A small autoregressive pixel model, trained from scratch: 4.27M parameters, layers 8.
Rows from block 5 of a small autoregressive pixel model, named by matrix and row number. Rows with one number belong to one neuron. Each number is 128 + 24 x the weight over its row's rms, rounded and kept within 0 to 255. All counts start at 0.
After each neuron's rows are labels from the 100 images, of 14976, where the neuron reaches its highest value: "responds to" is what is common among them. Only what is clearly more common there than usual is listed. The data: photos of plants and fungi (iNaturalist).
# fc1: MLP up (model.blocks.5.mlp.fc1.weight, 512x256), inputs 0-127
# fc2: MLP down (model.blocks.5.mlp.fc2.weight, 256x512, transposed), outputs 0-127

fc1.349 [124 133 112 112 111 117 148 118 182 150 128 161 121 134 151 161 146  73 112 120 118  94  88 115 150 130 109 178 127  74 107 135 107 119  90 129 117 154 148 102 128 129 114 153 147 137 135 143 120 144 139 132 132 123 141 109 157  72 161 101 113 125 138 167  91 121 104 156 118 147 142 113 137 131 116 131  95 131 122 109 147 169 111 115 119 101 173 111 101 153 113 145 104 126  95 109 131  98 155 124 156 106 104 135 121 135 122 127 114 117 131 178 107 130 183 153 129 112 102 132 136  84  99 150  99 114 112 156]
fc2.349 [106 141 151 101 110 131 125 103 181 127 150 141 123 141 140 142 149  85 144 132 138 127 149 136 121 139 121 154  76  97 111  61 119 137 142 132 111 121 159 128 145 171 100 136 136 155 123  97 103 124 158  93 123 119 126 154 142  84 154 119 164 135 137 183 141 160 117  76 137 150 120 138 120 105 138 119  91 153 150 104  97 139 119 143 148 113 158 105 134 157 108 136 106 122  95 133 139  91 156 103 136 130 121  95 121 105 108 138  76 102 102 131  95 131 154 114 143 125 135 165 129  84 127 139  70 133 104 128]
responds to: order Asterales; family: Asteraceae

fc1.305 [ 88 141 166 159 113 125 132 120 132 146 143 122 118  64 146 115  70 121 111 154 127 125 117  99 148 112  84 140 121  79 111 125 139 159 114 123 181 138 146 113 143 148  95 140 166 177 115  99 156 119 116 169 110 102  88 172 124 137 109 119 160 172 131 125 121 100 113 156 114 103 126 136 163 117 137 156 165 143 146  92 131 128 131  93 124 158 102 128 151 104 132 104 144 146 140  91 111 144 123 105  91 139 111 136 104 112 113 101 134 151 115 138 141 124  90 149  71 119  99 112 147 164 111 146 176 115 158 141]
fc2.305 [114 122 117 105 138 153 140 165 127 142 108 107 127 161 104 166 184 158 109 135 131 179 125 131 112 125 145 109 140 151 114 172 132 138 129 140 147 126 151 135 128 106 124  72 145 126 136 140 150 145 142 111 146 127 139 129 125 111 128 147  68 143 110 159  85 139 120 136 133 166 155 123  98 128 107 122  93  78  53 138 132 124 101 127 119 112 105  55  87 118 115 148 154 132 118 149 141 117 167 122 114 113  98 127 139 126 117  91 168 116 131 121 158 134 136 100 156 141 129 117 136  82 125 145  71 123 117 109]
responds to: order Caryophyllales; family: Cactaceae

fc1.387 [ 99 141 131  79 100 106  80 121 151 151 124 137 128 116 183 140 130  85 104  88 109 132 127 145 153 162 120 179 160 111  74 124 128  99 149 111 113 171 126 131 157 162  98 148 141 124 168 151 122 121 163 102 122 115 132 105  94 142 163 124  89 113 132 137  96 160  97 138 122 102 137 137 122 119  85 112 110 128 124 126 164 138 100 151 156 116 161  96 126 125 124 162 104  89 145 123 124 116 175 114 132 144 122 129 159 138 119 161 109 104 127 190 123 142 186 147 128 158 127 102  97 107 152 157  75 107 133 119]
fc2.387 [ 74 159 125 150 130 140  91 134 195 127 145 156 135 152 154  94 138 105 126 147 133 135 153 172 147 133  76 131  85 142  98 119 140 142 111 105 165 101 121 153 161 149 115 146 142 127 115  87 127  86 141 113 122  92 109 127 169  80 135 119 168 117  85 106 115 130 115 120 117 167 120 144 141 110 158 112 111 133 124  79 115 135  98 150 133 108 152  99 151 133 101 120 128 108 124 108 106 121 137 145 124 119 119 132 140 113  95 117  93 131 146  83 106 129 139 136 104 134 114 126  96 115 109 150 125 125 132 118]
responds to: order Asterales; family: Asteraceae

fc1.454 [160 115  98 142 148 134 152 152 181 133 117 142 132 116 138 173 138 109  92 126 119  82 123 106 122 129 170 139 128 125 171  94 166 156 135 124 147 128 159 141 117 128  98 120 117 133 146 118 132 123 161 167 146 118 168 143 188  99 135 112 135 133 133 156 110 148  98 147 149 129 136 135 134 125 125 112 113 100  79 127 112 119 113 140 129 123 107 117  91 131 119 152 121 113 118 120 124 120 181  95  86 122  65 111 155 111 119 130 162 126  91 173 113 130 145 105 161  95 125 151 119 112 160 125  84  99 166 135]
fc2.454 [148 138 135 133 155 146 162 116 122  98 105 153 108 135 112 175 134 130 136 151 149 144 104 158 121 143 139 132  96 121 130 116  90 144 176 121 133 157 149 125 144 179 118 153  95 145 112  90  98 145 150 122 133 127 114 129 101 136 119 115 160 186 115 160  84 167 152  59 122 109 128 125  97 101 144 111  82 150 150 126 104 129 148 129 153 111 127 144 130 121 110 109 123  95 105 110 160 140 142  96  82 165  89 131 129  83  86 143 109 126 114 103  79 101 137 112 152 120 118 145  99 124 109 118  93 141  65 134]
responds to: order Asterales; family: Asteraceae

fc1.347 [134 142 109 121 109 162 124 144 137 115 125 128 140 113 134 149 102 125 105 133 115 147 194 176 117 128 137 153 139 151 165 161 174 136 142 110 157 144 108 119 161 117 113 159 171 131 105  69 125 142 125 106  88 102 175 112 127 102 130 114 103  99 158  79 120 143 138 155 107 106 123 128 166 149  99 121 167 130  99 106 122 135 131 132 144 159 106 129 160  95 147 123 116 109 108 106 172 149 125 104 136 123  80 128 187 131 122 112 103 109 132 152 139 102 103 108  98  82 116  93  98 132 103 155 151 106 146  84]
fc2.347 [117 129 108 154 139 146 134 138 123 107 118 146 134 167 141 153 184  94 150 110 141 119 142 129 142 139 154 150 128 130  83 107  96 140  94 160 141 132 120  99 134 151 139 100 110 141 108 149 103 145 151 118 196 149  78 146  86 141 159 155 150 157  95  88 128 118 108 117 130 123 144 118 104 111 151 118 120 141 139 160 157 117 148  99 132 102 141 167 131 178 104  94 124 154 150 161  99 111 101 112 137  87 145 134 127 121 122 131 170 144 120  84 107 166 198 133 132 131 111 119 152 107 151  97 113 131 118 161]
responds to: order Caryophyllales; family: Cactaceae

fc1.403 [ 91 163 157 135 146 114 118 140 151 128 122 183 121 160 114 103  97  78 132 132 135 131 192 153 121 176  96 159 126 153  72 106 112 140 105  75 163 167 126 136 137 140  98 165 116 118 106  78 104 108 163 102 110  76 124 124  95 127 114 113 133 139 138 123 128 100 109 100 118 130 112 143 136  60 126  85 129 135 130 160 175 140 124 145 146 117 156 152 120  94 144 138  98  92 171 116 129 107 127 146 140 176 131 125 117 163 109 132 151 112 131 110 159  96 108 138 115 141 138 112 125 112 144 149 139 115 105 115]
fc2.403 [152 143 118 140 124 139 131 129 159 131 146 124 105 133 170 126 125 138 156 101 142 133 138 103 137 201 138 113 157 132 124 172 124 122 140 143  80 137 152 107 123 133 131 131 122 171 107 121 138 152 172  92 155 106 124 119 168 123 140  91 151 140 128 131  99  95 144  98 163 137 109 153 143 167 101  86 143 150 175  94  53 127 101 145 134 137 150 125 123 137 111 114  73 122 116 111 150 152 136 135 145 162 158 120  89 134 109 128 127 134 132 162 150 147 141 125 146 130 117 151 154  96 144 133 110 132 131 114]
responds to: order Asterales; family: Asteraceae

fc1.56 [166 174 112 133 124 125 107 102 113 102 128 112 132 143  80 115 121  98 139  87 119 116 117 110 140 150 123 128 126  89 144 144 123 125 163 105 160 142 157 108 173  82 103 148 137 132 126 153 115 170 137 125 117 114 124 115 153 168 119 153 113 123 121 150 105  96 153 146  80 122 142 117 138  51 120 144 137 134 130 146 149 101  95 136 126 126 123 152 159 128 160 112 112 148  96 134 137 106 137 129 101 152 119 144 160 122 126 134 114  98 126 161 118 156 171 138 116 134 131 147 142  90 114 171 129 135 113 150]
fc2.56 [ 98 119 106 114 119 116 120 114 186 166 139 117 134 153 101 134 138 132 139  94 137 107 164 143 114 110 158  96 103  96  97 151  98 112 110 101 105 122 143 132 143 169 108 119 147 136 122 128 117 129 110 131 151 120 109 102  75 143 101 172 112 120 166 177  81 102 109 155  95 123 108 123  98 133 187 163 111 112 112 104 156 148 114 131 117 136 152 119 104 130 109 113 138  75 142 127 130 119 135 140 119 159 132 126 102 120 129  86 127  89 115 141 111 171  96 139 145 142 129 127 144 110  96 130 104 125 123 122]
responds to: order Asterales; family: Asteraceae

fc1.310 [137 132 152 103 148 135 164  97 154 124 127 154 113 143  99 167 110 101 124 121 123 124 169  96 105 153 110 144 141 139 122 103 184 124 119 113 138 156 152  98 155 115 128 156 142 172  99 121 126 159 120 114 155 103 122 113 120 107 134 141  77 114 130 172 121 137 120 146  84 108 127 141 113  89 126 102  94 128 139 119 145 152 118 125 158 151 115 116 164 112 137 145  97 122 105  98 139 146 162 125 102 145  84 142  84 130 107 122 154 159 136 151 139 183 123 149  93  98 112 113 112  54 173 146  72 140 164 123]
fc2.310 [115 130 107 125 120 146 118 129 213 126 121 165 106 158 151 110 111 116  78 123 109 125 176 149 119 146 116 157 123 156 102 115 110 125 114 115 122 144 171 136 148 125 104 139 145 172 141  45 110 136 154 106 133 122 133  99 101 133 147 133 144 148 134 115  67 147 123 134  88  95 149 106 108 104 110 112 100 130 147 120 181 161 118 128 141 137 128 110 155 126 152 127 124 100 105 132 129 124 122  98  76 151 100 144 111 134  71 128 133 131 145 142 122 152 135 126  89  88 116 133 114  85 131 151  77 142 154 137]
responds to: order Asterales; family: Asteraceae

fc1.447 [116 120 138 167  99 111 122  99 140 145 127 147 131  91  92 108 107 128  94 138 121 114 125 134 119 152  98 159 116 141 112 141 172 166 134 100 130 145 162 127 137 147 111 124 189 144 168  51 165  92 150 142 153  98 118  98 133 120 163 117 108 176 166 117 127 143 137 144 158 122 121 142 181 153 124 107 127 119 123 102 142  97 114 156 135 142 135 135 116 141 165 142 119 175 107 110 133 153 116 107  90 154  69 156  98 117 103  73 158 128 166 137 199  94  97 156 122 115 101 133 154 117 116 138 130 153 104  96]
fc2.447 [124 148 136 115 145 109 137  94 124 148 131 147 156 180 154 110 111  95 155 126 136 118  47 104 146 143 148 121 131 142 110 120 139 138  80 142 156 132 135 103 129  95 130 139 136 138 123 186 154 115 123 101 140  95 105 142 131  95 149 136 170  99 133  92 101 119  95 134 123 135 173 134 105 120 120 130  94 126  80 173 138 137 120 137 139 120 136 102 113 154 142 120 119 164 140 128  75 136 156 112 123 146 139 145 105 118 122 118 193 135 150 114  90 132  88 118 115 122 119 138 161 119 180 137 142 133  89 145]
responds to: order Caryophyllales

fc1.508 [140 130 166 139  98 133 136 146 147  90 150 150 123 144 104 123  76  85 101 129 121 121 145 112 148 112 126 156 131 175 145 108 169 136 143 135 163 104 129 150 128  89 146 101 125 111 132 120 117 165 117  87 136 108 113  83 102 162 130 159 117 143 107  73 117 131 116 167  95 154 121 123 168  98  97 152 138 101 101 127 154 119 153 111 150 119 105  85 176 129 151 123 119 135 121 111 124 148 108 135 109 158 111 127 140 121 140 172 162 145 106 106 161 110 107 132  91 133  84 109 153 148 137 122  93  86 160 100]
fc2.508 [113 111  98 131 136 106 136 125 111 116 122 111 145 103 108 129 167 132 156 117 120 150 122 123 102 147 146  95 170 111 136 133 117 115 172 105 119 152 156  97 124 191  85 115  91 155 109 129 112 103 137 167 110 127 114 147 122  98 120 146  91 109 129 153 111 141 136  94 202 113 130 132 116 145 119 131 144 157 137 174 123 126  88 135 135 135 146 102  97 149  90 133 134 120 130 140 157 136 116 101 111  96 106 114 113 156  99  99  84 122 107 136 119 109 117 128 151  95 150 158 102 111 108 168 118 106 131 120]
responds to: class Liliopsida; order Asparagales

fc1.231 [135 131  65 116 145 114 153 162  90 117 118 146  80 135 101 102 179 135 118 134 104 154 129 119 105 125 161 113 159 131 129 159 146 110 136 147 131 142 133 130 165 136 106 128 138 153 110 142  93 120 123  93 136 137  96 121 145 164 122 113 133 185 136  82  94 135  85 133 111 152 159 104 100 102 146 153 102 123 119  50 127 135 117 105 137 142  91 126 119 108 169 140 131  80 153 114 134 123 115 130 158 131 114  96 127 181 101  67 187 138 101 146 139 132 124 121 107 119 127 132 135  91 120 114 119  94 115 150]
fc2.231 [109 168  90 126 128 137 105  92 179 119 130 119 137 156 141 126 113 105  93 107 143 137 129  86 135 119 174 113  87 162 137 150 110 107 113 175 124  95 132 130 146 109  89 103  84  88 139 112 131 133 132 145  98 148 149 155 165 117  96 133 153 136 108  87 135  96 154 136 110 122 168 134 160 136 107 139 111 150 140 126  93 120 110 144 106 132 116 140 153  78  99 157 134 138 113 172  93 102 137 122 122 150 109 130 112 137 172 144 125 138 149  74 129 133 118  57 126 148 122 173 167 138 140  95  34 117 141 143]
responds to: class Liliopsida