From a checkpoint of a small autoregressive pixel model: 4.27M parameters, batches of 128.
Rows from block 5 of a small autoregressive pixel model, named by matrix and row number. Rows with one number belong to one neuron. Each number is 128 + 32 x the weight over its row's rms, rounded and kept within 0 to 255. All counts start at 0. Numbers have three digits each.
After each neuron's rows are labels from the 100 images, of 14976, where the neuron reaches its highest value: "strongest on" is what is common among them. Only what is clearly more common there than usual is listed. The data: photos of plants and fungi (iNaturalist). In brackets: how many of the 100, against the usual share in percent.
# fc1: MLP up (model.blocks.5.mlp.fc1.weight, 512x256), inputs 0-127
# fc2: MLP down (model.blocks.5.mlp.fc2.weight, 256x512, transposed), outputs 0-127

fc1.252:092138151134064146120171160061119106193109066132082131150129127144138155110113135212112101107124123151107134172143123103127153136103098162130141106136159137112138109166098068127159114141157144078128123136123130073094160158145118098117137129128111118079109159189067176152133114092133074130153150161168158143162168109196111156100149120099154124065050110119111104124148125196107133137110
fc2.252:097120076159146175172147103115116118053131162170169122073175126136077119128081095104151130144155084170131194161080145100126169105160139188095110101104140116122121102114101129152117107150084062099126126123124150167108110092159131175134098101109125124096143103095141092151179085141122157128114161107107094187129146144089112095126137107106088149178070116125112156200160130109154161178152
strongest on: order Caryophyllales (48 vs 7.9); family: Cactaceae (45 vs 3.2); text has "cactus" (31 vs 2)

fc1.253:133151083143120168095124060041100120133127157141133132100147137113188186079142117195165202103088087175108097135140120127201157118148093237107071097095144128144140152164164134102100135103126138117109078113102132108126101145193088158134194114138150137111123123142167143150111098117067165126149117132154142132083141121175113196066093108115078213127083121140139102109111083125124124106153
fc2.253:087153115126098150151114155101149084135141083112156058129136158096156137092126089127131129120086099146109168158181094163160110115144168155087089132122128159102071137150110078168127151170120136163077161070151140138153066164151115104195143125083069085160114073198107127125093183120089166162074119210115116195152126176144118125099127117153135104052131124145127096122152055115116144134108
strongest on: order Caryophyllales (33 vs 7.9); family: Cactaceae (31 vs 3.2)

fc1.362:111160179175104120130156170098183111102108083123158075087124146113192109063156092151114085106128172118133144161193135109158179082123161160105085168065134146086072098116077138104094098133083194159112118087152129135179148114102087103181116133131142092157113127105143183101168190136118071124123081098120159122094076122176145174100136110100182134138074107093103146104077142173129134126123
fc2.362:139133076108117184103163116119149118143158134148123129136103163136051127193133208146110158136151089127069151113111120152131063081103097136133164138132144159144136142141207068159113143138149080162112142078159128082153135167162127146207085187062124095135118101142133090162101112147182150136123136198155132082079086208075123127158117134146155144107111173152135168144080136089061139081124
strongest on: order Asterales (40 vs 11.2); family: Asteraceae (40 vs 10.9)

fc1.196:148132123127109075145188249097141128130110105116078062138147121076112137156137101178154169129123124140119119113130119091127176071184200141072109126129132178150104074111160118116096122168109125107196102129147099179125088143124087086120120114163166086139108127113086142219128106118077159120136174148118110125141141117159099052114121174127085126123082157135095119111107129160122123143045
fc2.196:131179182128138124215146167121123123093100092140157155152153137169126153095127083135128134148100139109097090109200091146138192098114071121125177093063143132097126106111046092141120132114104121131107131129117108206140118084153105102126056127134129099108155156111109111101043086080150066146082145152132099066136151081086099130117141118049107168108158153139124179146137154126115160138137
strongest on: class Liliopsida (28 vs 9.3)

fc1.106:121117117135135081055165114057130137130112116129102122116143147120143169074124136238144126087114111176099137167141142081186147117112101216101109110119152133105122138170091108084117109101132113096120109110095151146123173141132102093148182138099138154088123099146087209137134084125141158126163130150167120130090137111171088099072134092091159167139101114140128102113108147094094121151106
fc2.106:093181075159133199130086131145148122123109123126161123116143132106062118157128185168118117188114111162115245192069148139131150124157192113111115111188135145100109142163164129139119179198109101115137128120171115131142131111123136201210103143091124109110133122060143104177152109127086134164151139120144154246116155149098098112138140117162101097158071164121122100146143094120136118145122
strongest on: order Caryophyllales (33 vs 7.9); family: Cactaceae (29 vs 3.2)

fc1.426:176134082084133125099077075094138144132112102153160089047098067132151111131150125179154109099172171148149090204098153170145139139175140176101121114149154165114103075134131154068136101108145067069176075158125102104097125125127102114136092150133147121127134125098121113188130163109153114105124121097147158162076120143063108139115124151100128121141087140114073105091139124122208114146141
fc2.426:132134088148112113149193152119141153107141130103154103149149141175148133096072115122163104115150169156161150169154162163093156198119130120110120132169107140111124098144172148100111075112147129153129081078167158070150183045101127158156149131118147160119132134080070089145146092135140098117144148119153189193071126129097162088139169048097091133126137112128125100119133122095085091142134
strongest on: class: Liliopsida (29 vs 9.3); order Asparagales (25 vs 4.3); family: Asparagaceae (25 vs 2.5)

fc1.63:150140121070124144119129152086147141113140180100129082117147103118130135165137188102157160128161088120146114127092138098150131081148106162093097117154122144145093093146110173141130178158149101105120129129127098090116151120111121173115199163128105127135094187107111099092097073121106079104124175165158164144127118213136106135106123145127105115105109107075089117038175125161109116111070
fc2.63:157184142108127103133111132133106148098103139150097079177138113113091136065114221148151166129060096131115172106101135179158109194153121101102079155198109100180144127107114116155112162110115160093077096142138134106117152137140166116091135091184138179118098169129072147153139130146100074135150123120106135153084124145124103182155123103104113123140127152168132105090153131169145086114179
strongest on: class Liliopsida (25 vs 9.3)

fc1.422:096140105120095058121174102100125110163074109068140075092121130101186148077153165133176169130120097128067089173183128132149169084194123176126084132095141153094112094145118132105109179202127083111143079112179119093136147113155090077119118134128144073158163062141087125099123185104087123108178125155139143143136164116183092095145119141165123104121098137100140148106119144149105118119102
fc2.422:128149109138097105115108202121114115110164054110123116185103117113145142029134092108095106102163138130068157147155122091163109112084133120143123159107101120110139121117092087114161059113167132096108133154159175134117149114174138126128077092194130108123060138131118128130137152150168164139088144164119124146152132104157154157082135189113115117076185131171123088105104058112122126164118
strongest on: order Asparagales (38 vs 4.3); family: Asparagaceae (38 vs 2.5); text has "yucca" (34 vs 1)

fc1.60:138134118128089148157146174143092151160141149197133101144094140065100156134226166161084117165137152173126109186173165074157185171169194122137120146134209140131100158122154090122123167130090147126096107135099155151148136094116067133150143140146128144152115182144102127118127109097087174132116083110117108164132170099110117124122106129193188139083146220107141096151134143164164201141141
fc2.60:121106041134158144158142071137134074130146101114071180109130143141178137100092179109153077081094095081112089140092119114078173082103165116130109105180052134111121079161166152131134125172154066160104131116129124148129113109148186093127169133162095096106112116129219163115175105159157136145137139153114134134163080140096184127119151121129105125128101092110085192082112151149096186120139
strongest on: order Asterales (29 vs 11.2); family: Asteraceae (27 vs 10.9)

fc1.432:149185078101104176118081172123101129121099162109087117098108109114186160097135138167109117107130151171133091153157094145134185128123104127160157115170139179111118107136150106133115054127130148114188096130116127173115126124078120063122092120164142109125159100172091148090151181093115140113146073081083165176127105124106093118050113151138135132128119145158129083091114119144161102162103
fc2.432:177178112100078135113071133106068115076147114157139137085084112149118142085137124147127082124104083118122132113157128134105110163113121156195154109133135176133214146128107104123139080175125161107106142149137119141103138086091180155128148147162099147093146143066089106146147152130121125136149121136158125131134116085195143144081087143103154159144053190183172068145138125128165104171115
strongest on: order Pinales (27 vs 2.9); class Pinopsida (27 vs 2.9)

fc1.363:120066091134069122123127077102097112103097099100095162103165160123090120138128144176126130053152148179094161140120089155142107139139097206183112159152153120135141070097140130084112136181125115111163139119096139075135186098146107146159117100139116145049079092110166093088144165162118164162124162129126131164108140144105120129143167103159148115154111115105126075131156191161191107144137
fc2.363:106147141144114129147120188149144137155113127140201124130128139151071127106110162121131108191115095158162162112105135119128108120133168115112131104123135134084123136109142100092133104093138157077105117149143185179122108143145127144148087185102143130125137135090084139106141073117102143154084178071179137213105127167138077106122133146099126098160090173111104068103136127146124103152085
strongest on: order Caryophyllales (26 vs 7.9); family: Cactaceae (25 vs 3.2)

fc1.507:110128135131140124169149136107131196087141108146119080121140105182132095160155192138119154114116167144055140168167145117189106107118151146128131154172141173163099091148148122152126118148145137106143148141083108086149132081188092171150058177142108159181125200172117166096123190127070113108113109132105127070113086148151111149106147124163139124068117086149061076124099080145108190107149
fc2.507:097127100112133136103150186153106165030099111087161160151142132174213107119121149117115145095131115108043181145118127153133118141123162138127091096131121105093150109184134107141131078091160109101115111157136200117086099154146137134123162038075131118157103130116130172127151134134105134112100107109117130181125102132148159152130145140083163169164126080086072054147073073050139175184167
strongest on: class Liliopsida (28 vs 9.3)

fc1.352:116184191099116064158111143109126135181133053091162057136136127123128090105138156128137150096083102147139148135170118063143149076179155158137138124127146145184113147083126143149137039128187138077116088133128154117140123111110108131129104166122104086104161171129084086144116126094122118116156164165115094097131103171042054098077167090157137118175133118125125175112141138113117094163117
fc2.352:109098133141138119087115132110134117088095099163123174096098139134139118113136175124167102163161196154136109114052101172163159128123125085120121130112134109157111144102117085123153170157154141082136114174151169170127177196171111153141092088138183150161128126124107136096148127144110217151118068097109142096081143141118065130121144149106158107147119167080110163164085155166067114149147
strongest on: family: Asteraceae (28 vs 10.9); order: Asterales (28 vs 11.2); order Caryophyllales (25 vs 7.9)

fc1.12:094135105155127085110183145087113125173125129102094091048174114150122181090083115187129153143131165145121086199144166141102111060111159117185060148171090194110153127157148083128168154140125060126140123106135097156124116085103164170135138095125133125125145102096116127095158129176117147157118155133132134131054150115087123148127144136146137101089138170128151132167130130118130091122034
fc2.12:108099140134142118072101128148130124132059130152169163088173108142180118148049167125100131049131145127125090091088128139101125131153085183202104179111108104123137146128159164143116039207144159117180150118154145139141106188170127127130196128122119170140099145045165189119152118220132151156182117150148106128141124134159077141167149148125153141144144080156082134179152128112100128087152
strongest on: order Caryophyllales (26 vs 7.9)

fc1.54:115208141110139165107106163135164152106120153156203116116067066167135159187158150109087149142102112133110123104142115185157138091129140119109096059152158158176101092126148160123170126139203091105200089132141116109114082168105113134080143150172172137142139110138120178146131113087076113096140136162141149161145153176092087168142119141119091191132145176114065149097086142146172140142088
fc2.54:156124067164118125139094171115119131129143144113145151151116121159107078133059109120134147157161129123092134161156139169099089101094100105138123121177093081126112081101141078094140127106158149204131113149122147117128140097152143143129112156110199102109076154059163090159126109179145125146116187140119143127075160138108145056149111158079125148088094086138149117119114130134116130139117
strongest on: class Liliopsida (31 vs 9.3); order Asparagales (25 vs 4.3)

fc1.431:106154171138119122164076195134098122104059081042160125127137133125113160129155125153135184119111182148148068213128097154206190101154152188110148131126157143112132094142125175123126114125106070093095039107152165151119105107124113093126137110096119108150135136186136102099085108101112160110213125065128145184091138116105081141129102166142084128117092125130137162131152140118118120100135
fc2.431:180148103119125120063142155148140117187149163121058158151155144117102216164078124164134143144082090142144103125199178129106117121128128086167113154173107114139130146119133168130109099109156115086118188118114117131147134096130140195158063105150124152121120139095153178097170083144183122124078190083124120152136150125239188123155100117140155083083173155105149073141141133068093116125075
strongest on: order Caryophyllales (31 vs 7.9); family: Cactaceae (29 vs 3.2)

fc1.419:134147168141084052120102195111101115164072083027080102144124128117119088060111098146130159112066085120145104166152070168145122074117127136144145086112133107154149092097095127129172086101134110079119093147082132113092118072134152151086095105198113122083113122164080104133124135117103096130169162100125130141100109119106098099153127098099091072153103124125141169126155124177116162160101
fc2.419:180139144099147107123106223133118099127148077097123124126131140109087178092104110095117113113112156165150109122148100081122159087116167130141189111122133130152128145081112099128138136096166098068112091144100183145125170120130132149149033117114108082123140090143144154121141092141085151147159138142174140119171140137084096100089120116134119169125134166135138134161119150160125116137110
strongest on: order Caryophyllales (50 vs 7.9); family: Cactaceae (46 vs 3.2); text has "cactus" (31 vs 2)

fc1.232:155173090132105147148171099086082142105120117146094099076118098063146152101104080181156116171145181131099163138188138150117154138132136177149098137116106151130150101128194169119139130153112085129185095119109061133110124143123150109126161140148151175119120104104133077090184189145083111120112111115102137165081123145103144080130104130159155113111091089120129091097126136127145138185110
fc2.232:075181145101147121142135156131130136116133125106183147135131118196165101121113199115146153090151110119155107162079110106141110151157104162153097132153118149106144163117059193156123078102145143149088115156138176179121128093121131096082110152140076112114145153056114140134072103175091178132141155089142131165166117140115138150114160149113138166098157095184116089187134068069119122123170
strongest on: class Liliopsida (25 vs 9.3)

fc1.390:160133067111127171118147148121117133077169083124122082129130112158096100091116155140119097104106155110117122163075167135135031096120115135157089119122111176083160123152149162049152160143096173116130117129117107102118128084176171136085174130112135107118126103064090123162167150156105084115176092113129138135022127170084139106178121125117156107157115120133139144173082153121058137147154
fc2.390:140085116099129146072187143156141187083200125119147150108117103122151139126124165111154083031144148157107124095076105097089218155175118141140110103177130117123156133139070097164098119088127138142158159062120101135143167104140094065112174170053106125159145055178189106082130149119101084098172088111097144095089106139140137161164133113177097144128196072110106081144088092150053076118087
strongest on: text has "common" (25 vs 6.3)