{"model": "autoregressive pixel model", "image_size": 16, "norm": "rmsnorm", "norm_position": "pre", "mlp_ratio": 2, "head_dim": 32, "optimizer": "adamw", "lr_schedule": "cosine", "warmup_steps": 310}
Rows from block 2 of a small autoregressive pixel model, named by matrix and row number. Rows with one number belong to one neuron. Each number is 500 + 25 x the weight over its row's rms, rounded and kept within 0 to 999. All counts start at 0. Numbers have three digits each. After the name is the row's rms in percent of the matrix's.
After each neuron's rows are labels from the 100 images, of 14976, where the neuron reaches its highest value: "responds to" is what is common among them. Only what is clearly more common there than usual is listed. The data: photos of plants and fungi (iNaturalist).
# fc1: MLP up (model.blocks.2.mlp.fc1.weight, 512x256), inputs 148-184
# fc2: MLP down (model.blocks.2.mlp.fc2.weight, 256x512, transposed), outputs 148-184

fc1.229 123:527531506474500504491513504471516498518576537492467469532485470519444483526505466487468532501497507488494507464
fc2.229 151:506506494490459513500428498497506476491556526467505500503482504486484530528474480489553530510521534465479477511
responds to: order Asterales; family: Asteraceae

fc1.106 110:482441499475513448510538538511536499528524516499511453498499511568479536505481491485493527479496515488506454476
fc2.106 131:471508518517531471512500491513532479504508496501523516506449503461498541504539480467546480445483490463476493504
responds to: class Liliopsida; order Asparagales

fc1.70 104:522519486483505504469546479526504515493526494515526473500519527541481488515510513539488521463509515528527441469
fc2.70 093:487483507516487517437510528520485522469511537490499484498516490526477463483504478472499512520476497530513530496
responds to: order Caryophyllales

fc1.166 099:511441501526510503469507481476538497532485508500512501487508515486492522484525492546490495489534530534511519481
fc2.166 100:492513513519521519492510456533496521516488520489502521481500498493482483508481518475474520482494494457495492508
responds to: order Pinales; class Pinopsida

fc1.420 108:553484533479529472501494465518512478490520479510460454498542547527458520480492520509469533456516504501515494464
fc2.420 098:476487462493481571446515556496525438506532535474520507505447492500479515522489487459525507507471486465483495500
responds to: order Asterales; family: Asteraceae

fc1.461 108:470446496464501438512492485479521502517521498511433393497539485540500485492501522507498494520487484502511529473
fc2.461 120:545496542448497488489521533505482493507498548460485476486464482449519542514465525541519521486483456518497500515
responds to: order Caryophyllales; family: Cactaceae

fc1.505 116:492492478513546485479491463499519519490489546521470462497515469525467504503481524520521491522500484497545508503
fc2.505 115:502508438490517489510477541547498468442511576566495490492443458522498521503491495450552487503463471500510543509
responds to: order Asparagales; family: Asparagaceae; text has "yucca"

fc1.295 089:466529506499549494501531475498544500566540471533457491522508521517464489517547485538467483472508490512517534498
fc2.295 090:512497488503544500502507516491542510591521476545466477503493480507438486481527495525473480459502510506501542518
responds to: class Liliopsida

fc1.242 114:472475476528526492463492501453542496523530538543505501504524503505496518519496524483491503511505484507506513505
fc2.242 106:477449501475467534475507483488486490516500474479515535531496548520488462532468491492516496496511528454518468503
responds to: class: Liliopsida; order Asparagales; family: Asparagaceae

fc1.240 089:516474467501495499506481487478520501519536515517468461480498522555506502496503508508522472476503512527518506520
fc2.240 093:487518465480498473516477492479503494411513531499468510500442471509537486481478500462498505533510496502474533549
responds to: order Caryophyllales

fc1.65 099:474509500456494532468532511511511500528526527439471483513489498456448443506469527500506476490488497491478445488
fc2.65 111:490525521495542553496496537454495491512502496515507522494512470493453559498542477500516548473508462497541512512
responds to: order Asterales; family: Asteraceae

fc1.268 101:510519507535549469536497440495516483494467498444462469514516547491468493508507503496488510537511526502499489461
fc2.268 095:537476480505497522487468488480528428489509485515536518471478504509513468476517524527504539491516509464508488499
responds to: text has "common"

fc1.167 113:538509535491523469505470473485511541523512528496500473516486554503511463483498473488497485516530531496536533460
fc2.167 126:525561469491446478519477465523485486452512521492540514512549479469480490497506485541522514472514519501469512483
responds to: order Asterales; family: Asteraceae

fc1.360 102:500516524480502492513547518508539502503521505510502475506539496523498474500503512498485505486518509482523470476
fc2.360 097:483496484498462502504502535536507490463494527478489507551487492521540485512463511499514504536495478526477462514
responds to: class Liliopsida

fc1.252 112:524456523516534515519555501525537502540471536443486478533471486483454519573538489519511511496481503489512512538
fc2.252 111:527523528485513485463478521539521485530442580458530489519492498480484566501514481473559507481475489511473506520
responds to: order Pinales; class Pinopsida

fc1.47 103:463450535497562503475530523455534482494485492524493489489507547529472503501522513471481518498509507506507491486
fc2.47 099:521526525503502528485494492480437537531499515490513526503495524517512509490504509513535493509488495510507481491
responds to: class: Liliopsida; order Asparagales; family: Asparagaceae

fc1.16 107:483461509490545519475521531479530526501523486508508491501495494497472535510507483505471493473519535509504458532
fc2.16 098:479454485490482509497489548455503511513542516474496481471464469509516536471459515499487522522508523490478439490
responds to: class Liliopsida

fc1.93 114:470486528517521478481502521494549490528501540527474499484508548516466551527505464525483458453493513533550443481
fc2.93 121:490495439495497489477454508485533462484515542537444503502498545505495463496520457475532481487501467483530553505
responds to: order Caryophyllales; family: Cactaceae

fc1.324 107:498476506488493530509534497478531493533548519479442494520486568556494449472497518503498507468508501460481513484
fc2.324 090:526489512482499518466492482498550530528492477493468481505470476492523462485537495554482515494503490492503491452
responds to: class Liliopsida